config.toml
model = "sound classifier"
dataset = "synthesized solo parts of chorales (CocoChorales)"
train_examples = 39062
noise_aug = 0.01
n_mels = 80
hop_length = 160
input = "log_mel"
spec_augment = true
win_length = 512
targets = ["instrument"]
num_classes = 13
arch = "tc_resnet"
norm = "groupnorm"
hidden_act = "relu"
weight_standardization = true
drop_path = 0.05
depths = [2, 5, 2]
kernel_size = 7
stem = "single"
dropout = 0.05
widths = [192, 288, 432]
label_smoothing = 0.1
loss = "cross_entropy"
init = "kaiming_normal"
residual_init = "none"
optimizer = "adam_atan2"
learning_rate = 0.0038
beta1 = 0.9
beta2 = 0.999
max_grad_norm = 3.0
max_steps = 22600
batch_size = 128
epochs = 74.1
lr_schedule = "wsd"
decay_fraction = 0.3
final_lr_fraction = 0.05
warmup_steps = 450
weight_decay = 0.05
Rows from block 4 of a small sound classifier, named by matrix and row number. Rows with one number belong to one channel. Each number is 50 + 12 x the weight over its row's rms, rounded and kept within 0 to 99. All counts start at 0.
After each channel's rows are labels from the 100 clips, of 14976, where the channel reaches its highest value: "lies over" is the class under the peak. Only what is clearly more common there than usual is listed. The data: synthesized solo parts of chorales (CocoChorales). In brackets: how many of the 100, against the usual share in percent.
# convs0: first width-7 conv (model.blocks.4.convs.0.weight, 288x288x7, standardized in use, each kernel summed), inputs 0-287
# convs1: second width-7 conv (model.blocks.4.convs.1.weight, 288x288x7, standardized in use, transposed, each kernel summed), outputs 0-287

convs0.234:39 40 52 48 64 36 17 42 56 40 53 60 21 52 43 60 58 51 56 35 52 62 55 66 27 32 72 69 49 50 65 46 40 55 59 58 72 54 18 59 37 43 43 56 19 31 69 48 51 59 34 59 53 35 45 57 46 52 50 76 58 41 36 53 56 36 47 57 62 68 70 46 40 52 64 59 63 59 28 72 50 33 42 62 50 47 50 44 52 67 70 63 43 55 53 47 58 61 40 59 54 48 58 62 38 58 60 51 64 53 58 58 58 66 44 54 50 51 47 72 30 65 58 77 56 23 46 51 50 57 47 46 72 31 44 42 54 58 52 44 25 62 42 68 61 54 63 32 65 48 55 51 45 52 52 51 52 66 51 48 43 56 58 60 65 49 53 29 61 42 27 31 23 32 50 55 68 68 52 55 52 46 55 30 38 36 45 62 49 33 69 49 35 41 40 30 38 56 22 61 55 68 39 39 59 69 50 61 54 65 56 42 40 65 46 42 65 53 61 46 38 69 35 66 61 74 62 47 62 41 39 45 40 61 40 69 53 61 57 51 69 56 54 66 56 46 38 55 63 43 46 49 51 49 64 52 61 75 69 37 66 65 65 60 41 71 48 55 53 62 50 56 46 63 34 71 54 54 56 57 54 49 61 43 51 60 52 54
convs1.234:34 46 57 56 61 39 46 29 50 45 51 23 40 45 43 49 34 51 31 51 48 60 60 60 59 32 54 58 53 33 59 53 39 35 59 50 72 82 43 60 38 30 39 45 41 51 24 42 44 42 34 44 49 44 47 43 51 44 44 42 45 37 42 46 46 48 36 45 42 36 57 46 38 42 39 33 50 37 35 55 38 52 37 65 17 49 74 51 17 41 44 72 58 66 37 39 34 27 44 54 39 45 23 59 36 49 27 62 56 40 54 32 41 79 56 43 40 44 51 46 46 42 37 49 38 52 55 36 67 42 40 39 64 37 49 43 62 54 35 36 53 43 28 60 58 48 58 44 55 39 37 49 51 43 41 49 47 35 23 45 35 50 26 45 72 50 36 44 63 64 50 32 33 25 42 56 39 46 49 53 35 38 40 48 33 37 26 37 43 43 57 31 50 46 41 47 48 22 50 62 32 62 34 41 35 38 37 50 57 60 40 52 62 55 45 56 36 78 56 53 31 45 46 44 45 45 31 55 57 32 52 36 57 44 39 31 31 52 43 52 59 35 31 75 37 54 32 44 28 39 29 35 54 43 48 64 49 51 33 60 52 54 27 45 62 43 26 61 59 41 49 48 52 57 40 46 53 56 46 51 48 27 49 35 46 46 51 42
lies over: A#4 (30 vs 4.1)

convs0.68:38 70 54 44 53 49 45 39 45 44 53 47 53 48 41 37 65 57 55 50 38 60 54 33 43 35 50 32 45 39 41 38 44 69 40 57 51 43 37 53 51 54 24 56 41 40 50 36 48 34 54 46 33 50 36 33 32 28 66 61 71 59 52 76 61 37 59 26 47 46 55 44 51 51 49 49 60 52 55 46 45 45 58 51 37 61 63 61 30 50 65 43 66 50 56 47 34 40 57 36 53 34 46 42 54 29 41 48 55 33 51 62 54 44 35 64 45 28 37 50 47 47 46 44 60 34 37 43 56 64 48 36 68 45 27 57 62 39 46 59 53 59 34 67 37 30 36 45 70 32 42 47 41 65 45 20 45 42 20 51 27 50 61 39 55 32 53 45 43 51 30 39 52 20 58 47 47 49 40 20 65 59 51 41 34 25 50 63 58 66 60 53 47 47 46 37 41 43 34 32 33 24 46 42 42 54 69 31 29 38 18 51 39 44 48 30 27 48 59 24 23 23 45 55 52 30 32 45 50 42 23 59 36 30 41 53 37 51 53 54 52 44 52 69 35 44 56 60 56 27 58 43 58 39 52 42 49 57 59 45 57 60 60 66 48 54 48 55 43 42 73 44 62 53 37 42 60 36 63 47 59 44 41 34 59 41 57 46
convs1.68:44 55 58 61 43 31 45 52 51 52 52 42 30 50 53 53 58 41 37 44 55 33 52 51 52 35 57 51 52 20 53 46 34 24 68 67 35 40 53 63 66 39 67 50 56 45 37 63 35 35 35 48 52 57 48 70 53 48 43 59 58 30 54 56 70 37 42 37 66 49 49 53 30 57 32 47 60 46 42 31 49 41 23 27 49 55 34 60 47 52 24 36 47 54 13 40 41 37 43 42 51 57 38 58 55 45 30 56 28 54 32 36 31 41 62 30 66 48 52 39 38 59 37 49 36 43 54 27 31 22 41 31 35 51 47 40 34 45 44 25 51 27 40 35 46 48 48 49 21 52 60 48 39 48 52 70 40 66 47 31 51 54 35 44 39 51 45 59 50 38 41 21 30 49 46 58 37 50 46 52 52 71 74 48 40 76 39 70 54 60 34 48 46 41 38 30 30 46 46 40 42 70 42 43 61 47 32 52 59 50 53 48 64 54 62 56 52 53 52 52 45 55 40 56 33 48 49 55 42 39 49 25 54 54 48 67 60 40 43 29 49 51 43 35 48 48 48 60 35 42 51 46 63 53 50 57 28 59 51 35 36 58 60 39 57 52 45 56 57 33 39 46 65 23 30 68 59 53 48 70 61 53 73 47 53 72 65 43
lies over: silence (100 vs 12.5)

convs0.157:51 53 41 45 58 52 76 44 56 54 64 55 59 58 56 68 76 49 69 51 38 39 40 46 26 53 49 44 44 41 42 34 64 19 43 44 46 43 44 49 34 55 47 49 48 61 54 49 52 68 49 63 52 49 52 42 49 42 81 63 97 33 47 69 45 50 61 49 40 56 42 51 51 49 36 53 61 47 34 40 52 36 52 43 44 49 41 52 51 47 48 42 43 52 35 34 43 43 55 59 55 48 58 50 56 49 44 42 48 47 52 66 45 43 48 79 64 47 37 51 59 55 54 35 62 62 45 50 48 39 39 54 32 60 57 29 43 44 58 59 57 53 41 45 38 63 50 51 35 60 41 60 49 67 55 67 53 53 30 52 39 47 17 48 31 48 50 66 42 67 49 60 38 63 59 59 49 53 52 47 43 63 58 54 66 45 73 66 51 92 49 56 53 46 38 50 40 52 46 38 56 44 49 51 33 34 07 45 55 45 37 56 46 39 43 49 57 55 70 60 60 48 32 55 20 45 45 62 57 56 63 30 87 47 76 34 57 30 50 44 54 53 61 62 46 65 59 57 53 42 49 57 45 50 40 61 17 39 64 59 55 48 62 54 89 54 63 90 33 36 53 51 55 46 62 54 63 50 63 49 69 52 46 49 65 54 60 49
convs1.157:52 54 62 48 48 48 59 45 63 46 64 36 52 51 63 50 36 34 24 37 51 46 37 43 65 45 62 57 52 30 68 55 51 60 58 67 33 43 42 56 52 54 43 55 43 58 23 41 40 37 65 51 47 63 53 53 52 64 54 60 72 32 51 70 58 50 49 45 55 55 54 48 49 71 63 59 74 75 58 58 74 81 51 48 64 58 45 54 59 59 45 59 59 65 63 53 59 43 53 47 42 58 63 60 46 55 37 52 52 67 41 43 58 52 56 41 62 75 82 46 53 68 41 55 34 50 70 57 33 53 48 54 39 68 52 80 55 69 67 57 66 45 51 56 39 40 22 37 44 44 53 52 44 43 44 56 47 56 42 35 71 49 56 67 62 55 67 67 53 50 61 48 52 58 54 59 46 73 61 67 74 62 56 61 51 66 42 60 61 72 32 34 42 47 37 45 63 50 46 30 54 52 33 47 57 55 52 49 61 59 23 37 58 51 67 56 61 44 64 69 49 62 59 54 48 65 57 40 50 63 61 48 60 43 64 78 54 26 40 18 34 72 56 29 52 63 37 50 45 47 44 77 64 49 25 75 61 53 41 27 41 67 53 30 57 56 53 51 66 55 43 38 48 38 42 53 50 57 74 45 70 49 50 53 65 62 44 49
lies over: silence (100 vs 12.5)

convs0.37:34 61 48 63 63 50 44 40 50 74 62 34 41 42 73 40 43 42 58 35 52 53 47 70 42 50 64 49 32 61 57 64 39 24 55 38 49 41 64 37 50 68 50 62 28 66 46 46 62 39 40 69 46 39 69 40 37 38 52 50 52 49 36 46 34 46 29 42 45 53 54 72 58 49 28 46 60 45 31 29 46 49 42 69 41 88 47 45 50 38 64 38 44 47 43 43 40 44 45 55 54 52 40 40 50 41 48 59 48 47 35 52 44 35 36 37 41 34 60 42 48 45 33 71 40 54 59 52 63 51 51 61 26 33 51 50 53 43 55 52 63 48 58 39 42 46 67 47 45 55 51 56 30 51 65 65 37 36 44 52 51 64 25 41 45 38 55 41 47 52 62 48 33 45 40 55 58 49 44 60 45 45 38 60 64 44 59 39 43 83 75 31 60 42 37 48 51 60 55 68 49 47 42 40 34 23 11 51 44 54 57 60 42 50 48 41 44 46 55 34 74 53 63 74 17 48 51 40 71 54 72 36 44 37 48 50 57 53 58 44 49 35 40 47 59 44 38 44 41 69 51 30 73 40 40 38 24 39 55 45 47 75 48 30 56 31 46 64 49 36 45 48 49 74 52 43 37 43 48 40 52 80 37 36 51 39 26 38
convs1.37:61 50 38 32 68 61 69 47 52 36 54 69 73 29 53 55 50 63 56 58 50 54 46 50 35 50 32 32 51 58 46 62 56 61 32 30 49 46 60 46 32 61 33 53 29 73 56 34 71 60 50 69 50 68 49 33 50 44 69 30 25 58 58 40 32 66 59 63 32 63 60 51 55 23 63 48 22 36 56 60 22 46 60 59 62 62 52 31 55 37 61 62 49 33 63 62 66 57 52 50 53 44 75 27 49 56 58 58 61 38 54 59 65 48 37 52 30 50 56 54 62 26 54 53 58 63 28 63 55 59 50 55 56 44 50 57 57 33 67 54 33 65 50 38 74 57 57 50 63 55 42 61 60 54 61 44 62 37 62 50 63 52 60 56 53 54 60 54 63 53 58 76 64 61 50 28 54 37 53 50 33 36 40 64 66 47 56 32 33 25 51 48 58 67 58 59 75 53 52 49 63 31 58 60 55 60 50 53 24 54 48 56 33 38 30 54 53 50 30 51 58 33 58 45 49 43 54 28 56 69 27 60 58 57 70 42 53 55 62 57 52 46 62 60 50 54 54 61 58 52 56 52 48 57 47 39 58 47 59 62 54 42 54 46 40 48 57 35 42 66 62 58 33 60 61 31 40 44 48 29 42 60 35 68 46 31 24 67
lies over: A#4 (74 vs 4.1)

convs0.42:47 68 52 42 48 35 58 64 38 44 47 46 45 28 49 44 72 38 60 58 51 51 61 33 28 54 51 53 62 37 41 49 31 30 50 60 42 52 39 66 49 30 49 41 31 50 45 47 49 47 31 54 47 62 42 30 41 42 70 68 91 52 58 75 60 58 53 40 48 66 53 52 46 58 39 47 67 55 56 46 40 48 44 48 43 57 66 60 39 38 50 46 44 53 48 48 47 54 50 29 63 36 52 48 51 39 34 56 60 58 60 62 58 53 35 75 63 26 35 54 39 60 19 55 42 46 50 52 38 53 54 54 27 60 48 44 58 39 55 53 46 58 57 34 45 55 37 44 32 47 23 62 42 67 53 62 56 41 35 52 25 43 30 37 54 29 63 59 50 59 56 41 37 54 53 52 42 46 61 51 40 40 57 49 61 35 50 64 62 95 50 45 63 30 41 55 55 49 59 42 56 22 38 48 28 36 19 58 61 37 42 53 56 52 52 48 55 56 69 60 35 49 62 68 39 33 43 51 61 40 53 53 71 50 58 34 50 48 38 56 50 35 64 50 45 41 55 56 53 23 41 46 46 38 61 21 36 51 41 53 39 46 74 50 35 36 31 71 61 54 77 51 68 35 47 59 59 46 68 52 83 44 55 45 70 54 51 61
convs1.42:57 55 69 78 35 45 49 48 61 74 54 36 47 82 57 48 53 46 28 36 50 39 25 51 59 44 65 65 50 28 55 31 49 47 64 69 44 51 46 57 71 52 63 56 59 44 45 59 40 41 57 45 57 48 48 54 45 44 29 49 54 37 36 51 67 32 31 42 55 44 48 45 38 65 35 54 61 66 50 36 62 61 36 33 49 48 41 67 52 55 34 50 54 63 44 47 37 24 52 45 40 63 44 80 48 50 38 37 36 68 29 46 32 50 64 36 77 52 55 45 42 70 38 53 40 51 67 43 43 42 44 36 41 56 50 56 45 67 53 42 73 55 46 60 35 47 49 50 29 54 62 49 28 42 60 87 46 81 53 24 57 52 51 57 47 49 63 62 59 52 52 36 45 47 62 63 45 61 47 54 66 71 67 44 34 62 32 60 60 66 42 42 43 31 27 37 36 50 40 36 36 67 36 54 55 34 53 50 67 58 44 30 70 58 79 57 44 45 70 50 35 72 32 49 44 58 46 53 34 46 76 33 46 37 52 56 60 37 41 23 46 55 51 52 53 58 44 48 45 48 47 57 58 48 43 51 48 50 54 31 45 76 47 40 57 52 51 61 55 38 33 29 62 30 34 56 47 48 51 62 50 45 61 49 52 52 50 36
lies over: silence (100 vs 12.5)

convs0.285:36 49 34 50 46 34 32 50 49 42 46 45 39 45 51 54 46 34 38 30 40 65 37 71 43 64 76 67 30 52 61 39 40 40 43 48 67 54 36 29 42 52 49 60 29 63 73 43 58 46 25 46 53 38 61 52 50 45 47 74 50 39 34 42 55 46 54 50 55 81 73 51 33 45 36 50 40 60 33 53 48 53 33 66 39 47 45 62 40 61 72 51 34 53 50 59 62 70 36 68 60 52 53 44 36 53 59 42 73 59 55 42 52 50 65 48 45 68 43 54 60 65 52 80 51 44 38 66 55 63 49 54 39 47 48 40 57 35 43 47 31 46 70 33 54 68 59 47 47 49 45 46 32 58 46 54 64 60 60 51 63 58 50 55 52 47 61 26 59 58 62 32 33 38 38 58 56 48 49 57 51 51 46 36 68 32 71 53 44 21 68 46 31 37 49 29 42 74 21 59 44 58 45 47 69 56 40 70 55 51 46 46 49 63 60 47 44 43 48 40 59 76 45 82 38 51 64 26 54 45 47 38 42 51 45 54 49 59 60 65 70 44 51 64 54 30 52 71 46 33 53 40 54 51 56 64 51 60 73 41 80 63 62 30 53 62 65 56 53 47 38 53 39 71 74 70 50 56 55 50 72 56 54 59 53 53 47 53
convs1.285:34 53 60 54 44 45 53 40 61 49 58 30 42 52 41 38 38 61 43 52 48 58 43 58 51 72 56 52 47 40 49 53 39 46 47 38 84 71 36 42 41 40 38 52 35 51 35 41 40 42 28 47 37 43 41 46 48 53 62 47 44 46 49 49 40 37 44 39 45 38 63 44 36 37 39 33 49 70 34 51 38 62 48 69 33 52 81 29 19 49 53 82 42 52 48 28 36 36 50 58 40 38 29 44 36 57 34 63 54 37 63 37 40 78 44 60 39 44 41 50 67 36 49 51 45 47 49 45 63 45 38 55 46 26 48 38 61 43 46 52 36 52 65 38 70 68 60 39 42 44 31 52 53 45 52 55 56 43 52 67 18 61 39 44 50 51 25 50 69 74 39 37 32 32 41 47 42 47 56 57 30 37 39 45 46 35 61 34 33 36 64 39 54 44 37 43 46 12 55 56 39 52 32 29 66 55 41 51 56 58 44 51 54 58 53 54 36 77 42 49 51 35 44 50 47 50 21 51 68 32 46 54 46 37 45 37 50 65 61 54 63 37 41 76 40 45 39 39 44 51 36 26 64 33 47 48 49 53 40 48 62 58 49 25 57 53 67 49 50 49 48 58 31 59 59 35 44 47 43 33 40 28 35 28 46 35 50 51
lies over: A#4 (33 vs 4.1)

convs0.56:44 45 42 43 56 32 47 55 57 49 74 64 55 62 54 72 58 47 65 53 50 39 57 50 36 44 56 47 48 49 42 39 72 27 60 48 57 38 39 51 41 55 53 52 52 50 53 46 46 64 60 55 40 47 59 40 37 41 61 55 75 41 65 65 36 58 63 46 34 45 39 49 51 37 54 31 60 33 24 39 43 33 49 53 49 38 30 40 41 43 53 36 44 44 18 51 58 52 39 65 36 39 46 64 43 38 57 52 41 36 44 63 45 60 51 65 50 48 42 41 61 46 61 40 75 65 30 45 38 53 47 43 43 50 35 29 43 44 46 26 45 47 28 41 51 46 76 37 36 50 36 46 49 64 75 77 40 48 21 35 23 61 63 44 33 39 61 47 47 48 47 42 27 38 61 45 51 57 35 21 46 48 56 43 55 57 72 52 44 76 41 62 52 43 43 52 48 49 31 38 56 64 50 51 31 53 33 36 40 38 33 47 37 38 41 48 48 43 58 50 53 41 32 52 45 39 30 49 49 30 50 14 56 47 61 41 57 42 47 37 57 56 37 66 43 60 52 47 47 47 53 49 45 29 41 47 29 63 56 74 67 58 67 54 98 51 72 76 34 25 45 34 53 45 47 54 55 34 56 46 44 56 44 39 56 43 48 49
convs1.56:44 41 51 37 71 41 61 42 40 33 45 49 44 38 41 59 41 31 36 44 48 49 35 66 61 38 48 47 44 40 55 58 65 60 46 50 30 36 62 57 41 63 39 48 37 58 42 38 51 56 55 80 47 74 60 50 48 55 64 49 61 51 56 55 51 46 46 59 49 62 58 51 50 67 49 58 59 78 42 56 68 76 69 46 32 61 48 44 32 61 43 49 75 46 67 53 57 42 28 55 81 41 75 46 47 47 58 66 52 49 37 50 51 35 42 48 41 50 56 38 65 57 42 43 43 63 50 69 33 45 52 37 42 55 56 56 63 53 61 46 51 41 41 49 53 40 14 54 57 63 62 46 48 59 24 37 52 38 59 48 71 52 45 76 51 44 47 40 22 30 56 58 72 44 58 48 47 58 40 37 67 59 55 63 56 49 52 56 57 64 27 32 43 55 65 52 79 65 53 45 47 48 52 47 52 47 47 68 59 61 31 69 51 39 53 66 50 52 57 50 58 59 86 56 47 56 57 38 42 77 54 69 86 39 83 64 50 44 53 42 49 49 65 51 80 31 58 64 59 48 60 72 62 60 40 42 55 50 22 64 38 40 61 24 48 57 66 39 51 52 50 50 41 44 52 56 62 45 69 43 61 56 48 52 64 60 47 59
lies over: silence (99 vs 12.5)

convs0.120:38 38 52 37 62 38 78 30 41 35 73 46 26 50 51 48 56 23 46 49 46 36 37 43 53 39 45 34 36 52 38 44 64 28 46 43 49 66 55 58 62 49 34 51 45 62 47 50 56 40 57 57 47 65 44 38 37 40 69 65 69 43 52 67 60 40 64 43 37 73 59 48 78 34 46 30 49 41 48 26 27 30 38 51 41 50 47 22 41 54 55 32 38 50 25 50 37 50 35 43 45 36 49 39 29 25 48 43 56 41 49 65 58 42 43 69 65 43 47 51 32 54 41 54 49 65 34 30 68 54 58 38 50 40 36 39 46 41 44 45 60 39 38 48 30 29 48 41 68 57 69 42 44 64 44 54 44 42 54 25 51 56 29 26 44 25 42 66 41 59 27 50 45 51 57 40 47 51 33 47 42 66 59 36 30 57 41 51 46 71 57 69 37 49 75 48 38 45 54 47 60 42 50 46 44 46 26 42 56 52 31 53 43 46 36 45 45 57 55 55 40 52 49 45 47 47 40 55 50 42 43 40 83 30 63 50 37 60 62 42 38 36 41 82 52 50 67 63 59 44 47 74 59 58 37 41 38 56 46 49 51 49 56 70 62 62 44 72 51 38 59 49 68 56 41 62 64 48 61 63 54 49 59 45 68 45 71 61
convs1.120:66 28 43 40 64 60 59 47 57 32 57 58 72 39 79 65 42 45 21 41 50 45 51 59 29 41 46 41 57 37 59 56 58 60 40 43 42 37 66 39 48 53 46 34 43 81 31 46 53 45 59 72 48 64 57 36 44 54 69 38 42 28 56 44 43 76 37 67 35 55 51 34 47 50 37 57 52 74 49 64 59 58 53 52 39 62 47 46 49 53 63 45 46 47 71 53 53 53 55 51 66 60 48 51 49 51 36 47 48 51 36 54 56 42 46 48 47 60 72 49 58 41 49 29 29 48 45 61 37 46 51 32 33 61 75 67 60 50 59 49 40 49 43 49 42 49 30 39 41 24 44 50 55 63 48 45 55 40 43 19 66 45 35 35 60 58 59 39 20 34 65 48 62 51 38 45 22 54 68 33 57 50 47 64 66 46 51 45 43 50 38 37 53 57 46 52 57 52 59 47 53 37 41 38 62 58 55 56 46 35 63 31 42 38 51 34 38 52 37 68 65 33 53 68 58 45 68 31 47 75 39 64 56 77 74 45 42 13 47 42 47 53 58 42 48 69 45 54 49 45 45 32 62 52 48 79 56 54 75 32 53 59 56 42 53 49 61 39 59 60 56 40 32 52 60 40 38 36 36 40 44 62 40 78 36 39 39 55
lies over: silence (100 vs 12.5)

convs0.60:38 52 57 73 41 49 44 29 63 69 35 55 49 70 55 45 57 66 45 50 44 39 61 60 00 38 70 68 54 43 45 45 35 44 52 54 54 24 50 49 54 56 60 69 57 54 58 43 29 56 53 46 53 71 44 58 65 49 44 54 53 40 60 52 52 76 56 51 52 55 55 59 61 43 51 53 76 40 31 52 53 55 40 44 54 71 33 73 39 53 36 42 58 48 43 77 55 65 48 55 29 53 60 53 41 50 55 77 57 35 45 45 58 55 67 62 51 70 59 56 43 52 48 50 39 36 53 48 33 41 65 41 21 32 54 54 39 45 54 35 35 49 46 24 65 56 62 57 40 51 61 56 59 45 54 64 52 51 60 70 56 62 77 53 26 54 46 58 64 37 51 38 55 51 61 51 50 49 46 58 57 66 57 58 54 52 51 53 86 75 57 51 53 61 33 56 35 54 65 53 53 50 43 67 65 70 51 51 44 51 59 36 47 47 52 33 58 50 42 44 56 88 13 68 70 53 66 55 70 44 72 32 49 60 43 44 49 46 61 42 42 60 29 59 23 47 65 58 36 62 45 32 64 49 43 44 50 38 36 51 57 70 38 39 37 50 56 48 38 51 51 36 41 72 54 55 54 41 53 42 52 53 44 47 44 52 67 51
convs1.60:60 54 33 34 66 61 67 46 46 36 56 66 72 31 52 58 51 61 53 56 53 54 50 55 36 49 33 33 53 57 50 61 57 60 33 31 49 45 54 50 32 66 34 54 30 72 59 35 68 60 51 67 50 67 57 35 55 40 69 31 27 58 57 41 33 67 59 68 34 64 61 51 54 24 59 49 24 37 57 60 24 38 59 59 62 58 52 31 55 47 60 50 49 29 65 61 67 57 52 56 55 43 73 29 49 54 56 58 61 39 61 65 65 47 39 52 33 44 48 52 61 28 54 49 58 62 29 63 50 59 49 53 54 38 46 53 57 34 62 54 33 65 53 39 80 56 43 58 60 52 56 60 56 66 61 43 61 38 67 53 64 48 72 58 56 50 66 54 54 49 59 75 66 65 51 29 55 40 51 58 35 37 41 62 66 45 60 34 35 27 52 49 55 67 60 59 74 54 49 51 63 33 58 65 56 60 49 52 26 51 63 54 34 38 31 55 54 50 29 46 60 33 56 47 48 43 54 28 54 70 26 61 61 64 71 47 51 55 60 55 47 44 61 51 63 64 53 67 57 51 54 44 49 58 51 52 55 48 64 62 60 36 55 45 36 49 59 36 47 64 62 66 33 60 61 33 32 65 46 31 44 57 36 66 41 32 26 67
lies over: A#4 (28 vs 4.1)

convs0.194:27 28 52 39 57 53 18 33 67 41 43 43 43 57 48 56 57 44 71 47 49 68 28 57 28 35 76 71 29 61 60 39 41 41 55 40 60 53 33 42 52 45 34 50 46 47 57 56 64 48 49 61 41 47 54 46 42 59 54 70 63 33 33 62 46 48 44 51 53 72 59 52 71 38 39 45 41 56 37 30 30 23 44 60 44 48 48 27 57 55 68 48 40 41 63 45 71 61 51 58 56 42 82 42 23 47 55 44 70 37 45 47 67 52 74 54 51 73 47 48 26 57 35 84 43 16 42 46 59 51 40 41 34 26 51 39 45 40 57 49 67 57 29 36 36 65 71 34 49 68 50 27 53 58 49 42 60 69 49 44 45 59 52 48 39 53 56 38 48 57 52 63 28 46 45 50 57 62 41 61 50 49 41 42 49 50 49 57 56 56 69 25 41 32 38 29 43 71 36 57 62 54 58 28 65 62 36 64 49 55 42 43 50 64 48 41 51 49 65 31 51 64 36 62 55 55 52 34 66 45 38 46 47 34 45 47 44 49 59 40 64 37 40 73 52 39 54 55 42 48 37 35 56 51 54 43 35 57 46 49 67 76 61 31 45 67 38 61 47 50 45 46 46 63 51 74 50 46 55 49 50 52 45 49 54 45 59 49
convs1.194:35 47 52 46 54 39 49 40 44 46 49 20 43 48 38 45 32 37 61 63 53 49 47 57 70 26 56 58 48 62 55 44 44 49 61 49 68 64 39 48 46 38 46 47 51 37 36 47 36 54 42 44 39 50 40 50 37 45 43 44 53 40 46 51 53 46 36 35 49 35 54 41 56 55 44 53 61 55 28 41 60 62 54 65 23 42 67 66 34 57 34 70 56 51 53 42 34 11 47 39 50 45 22 44 41 54 46 62 45 64 44 34 25 66 69 56 64 61 64 59 40 61 50 52 57 63 64 49 66 47 54 20 58 50 42 49 56 67 47 17 67 42 38 51 46 17 43 38 35 65 47 53 54 53 60 45 30 36 43 48 47 55 22 54 56 56 35 44 61 64 40 53 28 09 51 67 56 66 53 41 48 50 51 37 18 29 28 46 58 57 52 33 47 57 30 53 54 24 55 53 30 59 50 40 32 30 54 54 55 69 51 55 61 50 55 56 43 67 66 47 27 59 55 40 64 52 33 54 47 37 66 66 62 35 45 35 59 39 40 51 63 45 44 65 59 38 48 46 36 45 36 58 53 44 48 63 52 51 48 40 38 53 35 33 65 35 46 62 65 31 43 47 40 47 32 47 54 49 55 53 39 26 47 36 56 44 71 45
lies over: A#4 (26 vs 4.1)

convs0.95:47 55 46 48 56 52 33 36 54 46 54 46 57 58 47 60 64 60 40 49 63 55 58 56 38 59 51 58 71 21 54 57 33 39 74 68 41 48 46 63 56 40 39 32 39 43 50 39 42 40 49 49 48 75 37 50 48 36 62 62 67 51 63 67 52 43 49 44 54 44 36 54 24 56 69 56 82 68 34 63 49 53 58 16 46 61 59 58 41 59 45 42 49 51 50 51 29 25 47 54 47 42 42 68 48 50 42 70 40 41 49 53 43 59 42 61 49 28 27 37 32 59 44 51 52 41 36 36 31 56 48 50 50 40 58 54 56 45 58 60 38 56 45 59 52 58 58 35 63 37 56 41 51 45 22 25 72 77 55 49 57 53 50 55 63 51 55 27 52 48 52 30 42 23 54 60 50 69 47 12 46 45 58 33 35 42 45 62 51 71 39 50 36 48 49 45 46 51 36 70 51 48 42 45 55 65 41 27 56 58 79 43 61 38 70 33 46 47 55 53 18 30 39 43 61 40 23 61 45 58 21 28 52 55 60 49 40 52 62 38 41 62 51 59 44 54 64 45 62 46 52 51 31 47 60 46 38 57 42 61 57 45 67 78 49 63 55 58 56 44 69 48 69 61 57 64 65 54 68 58 45 49 60 44 67 57 64 58
convs1.95:40 50 52 54 57 34 35 33 45 54 46 34 38 50 49 36 52 48 30 35 48 56 52 45 47 28 71 70 54 47 58 29 43 38 57 57 45 65 40 47 62 40 56 45 54 37 31 57 42 39 42 31 47 45 53 70 47 52 32 76 55 24 44 59 73 46 42 50 71 55 58 56 40 52 40 48 45 49 44 49 54 47 33 40 56 49 36 86 54 47 40 42 47 50 43 51 37 47 56 44 37 47 50 56 46 46 26 32 26 45 25 20 39 60 51 27 53 37 47 42 43 46 27 43 24 27 51 37 32 38 46 56 49 48 53 49 40 44 30 34 56 36 36 58 40 27 51 59 51 46 56 41 42 36 54 64 42 57 29 36 35 44 45 40 52 49 42 47 50 42 35 42 42 37 49 48 28 43 46 59 64 71 75 41 46 64 48 70 59 50 46 50 40 24 39 31 29 58 44 43 52 70 42 53 34 37 40 47 48 51 34 38 65 52 50 55 51 64 51 48 48 56 26 46 37 44 46 50 32 40 49 37 38 53 28 50 48 57 46 27 30 51 50 43 28 53 22 39 34 39 20 49 59 43 42 46 38 53 53 25 19 53 42 60 48 53 33 49 49 43 42 39 78 39 29 57 56 42 40 65 59 56 65 40 41 66 55 36
lies over: silence (100 vs 12.5)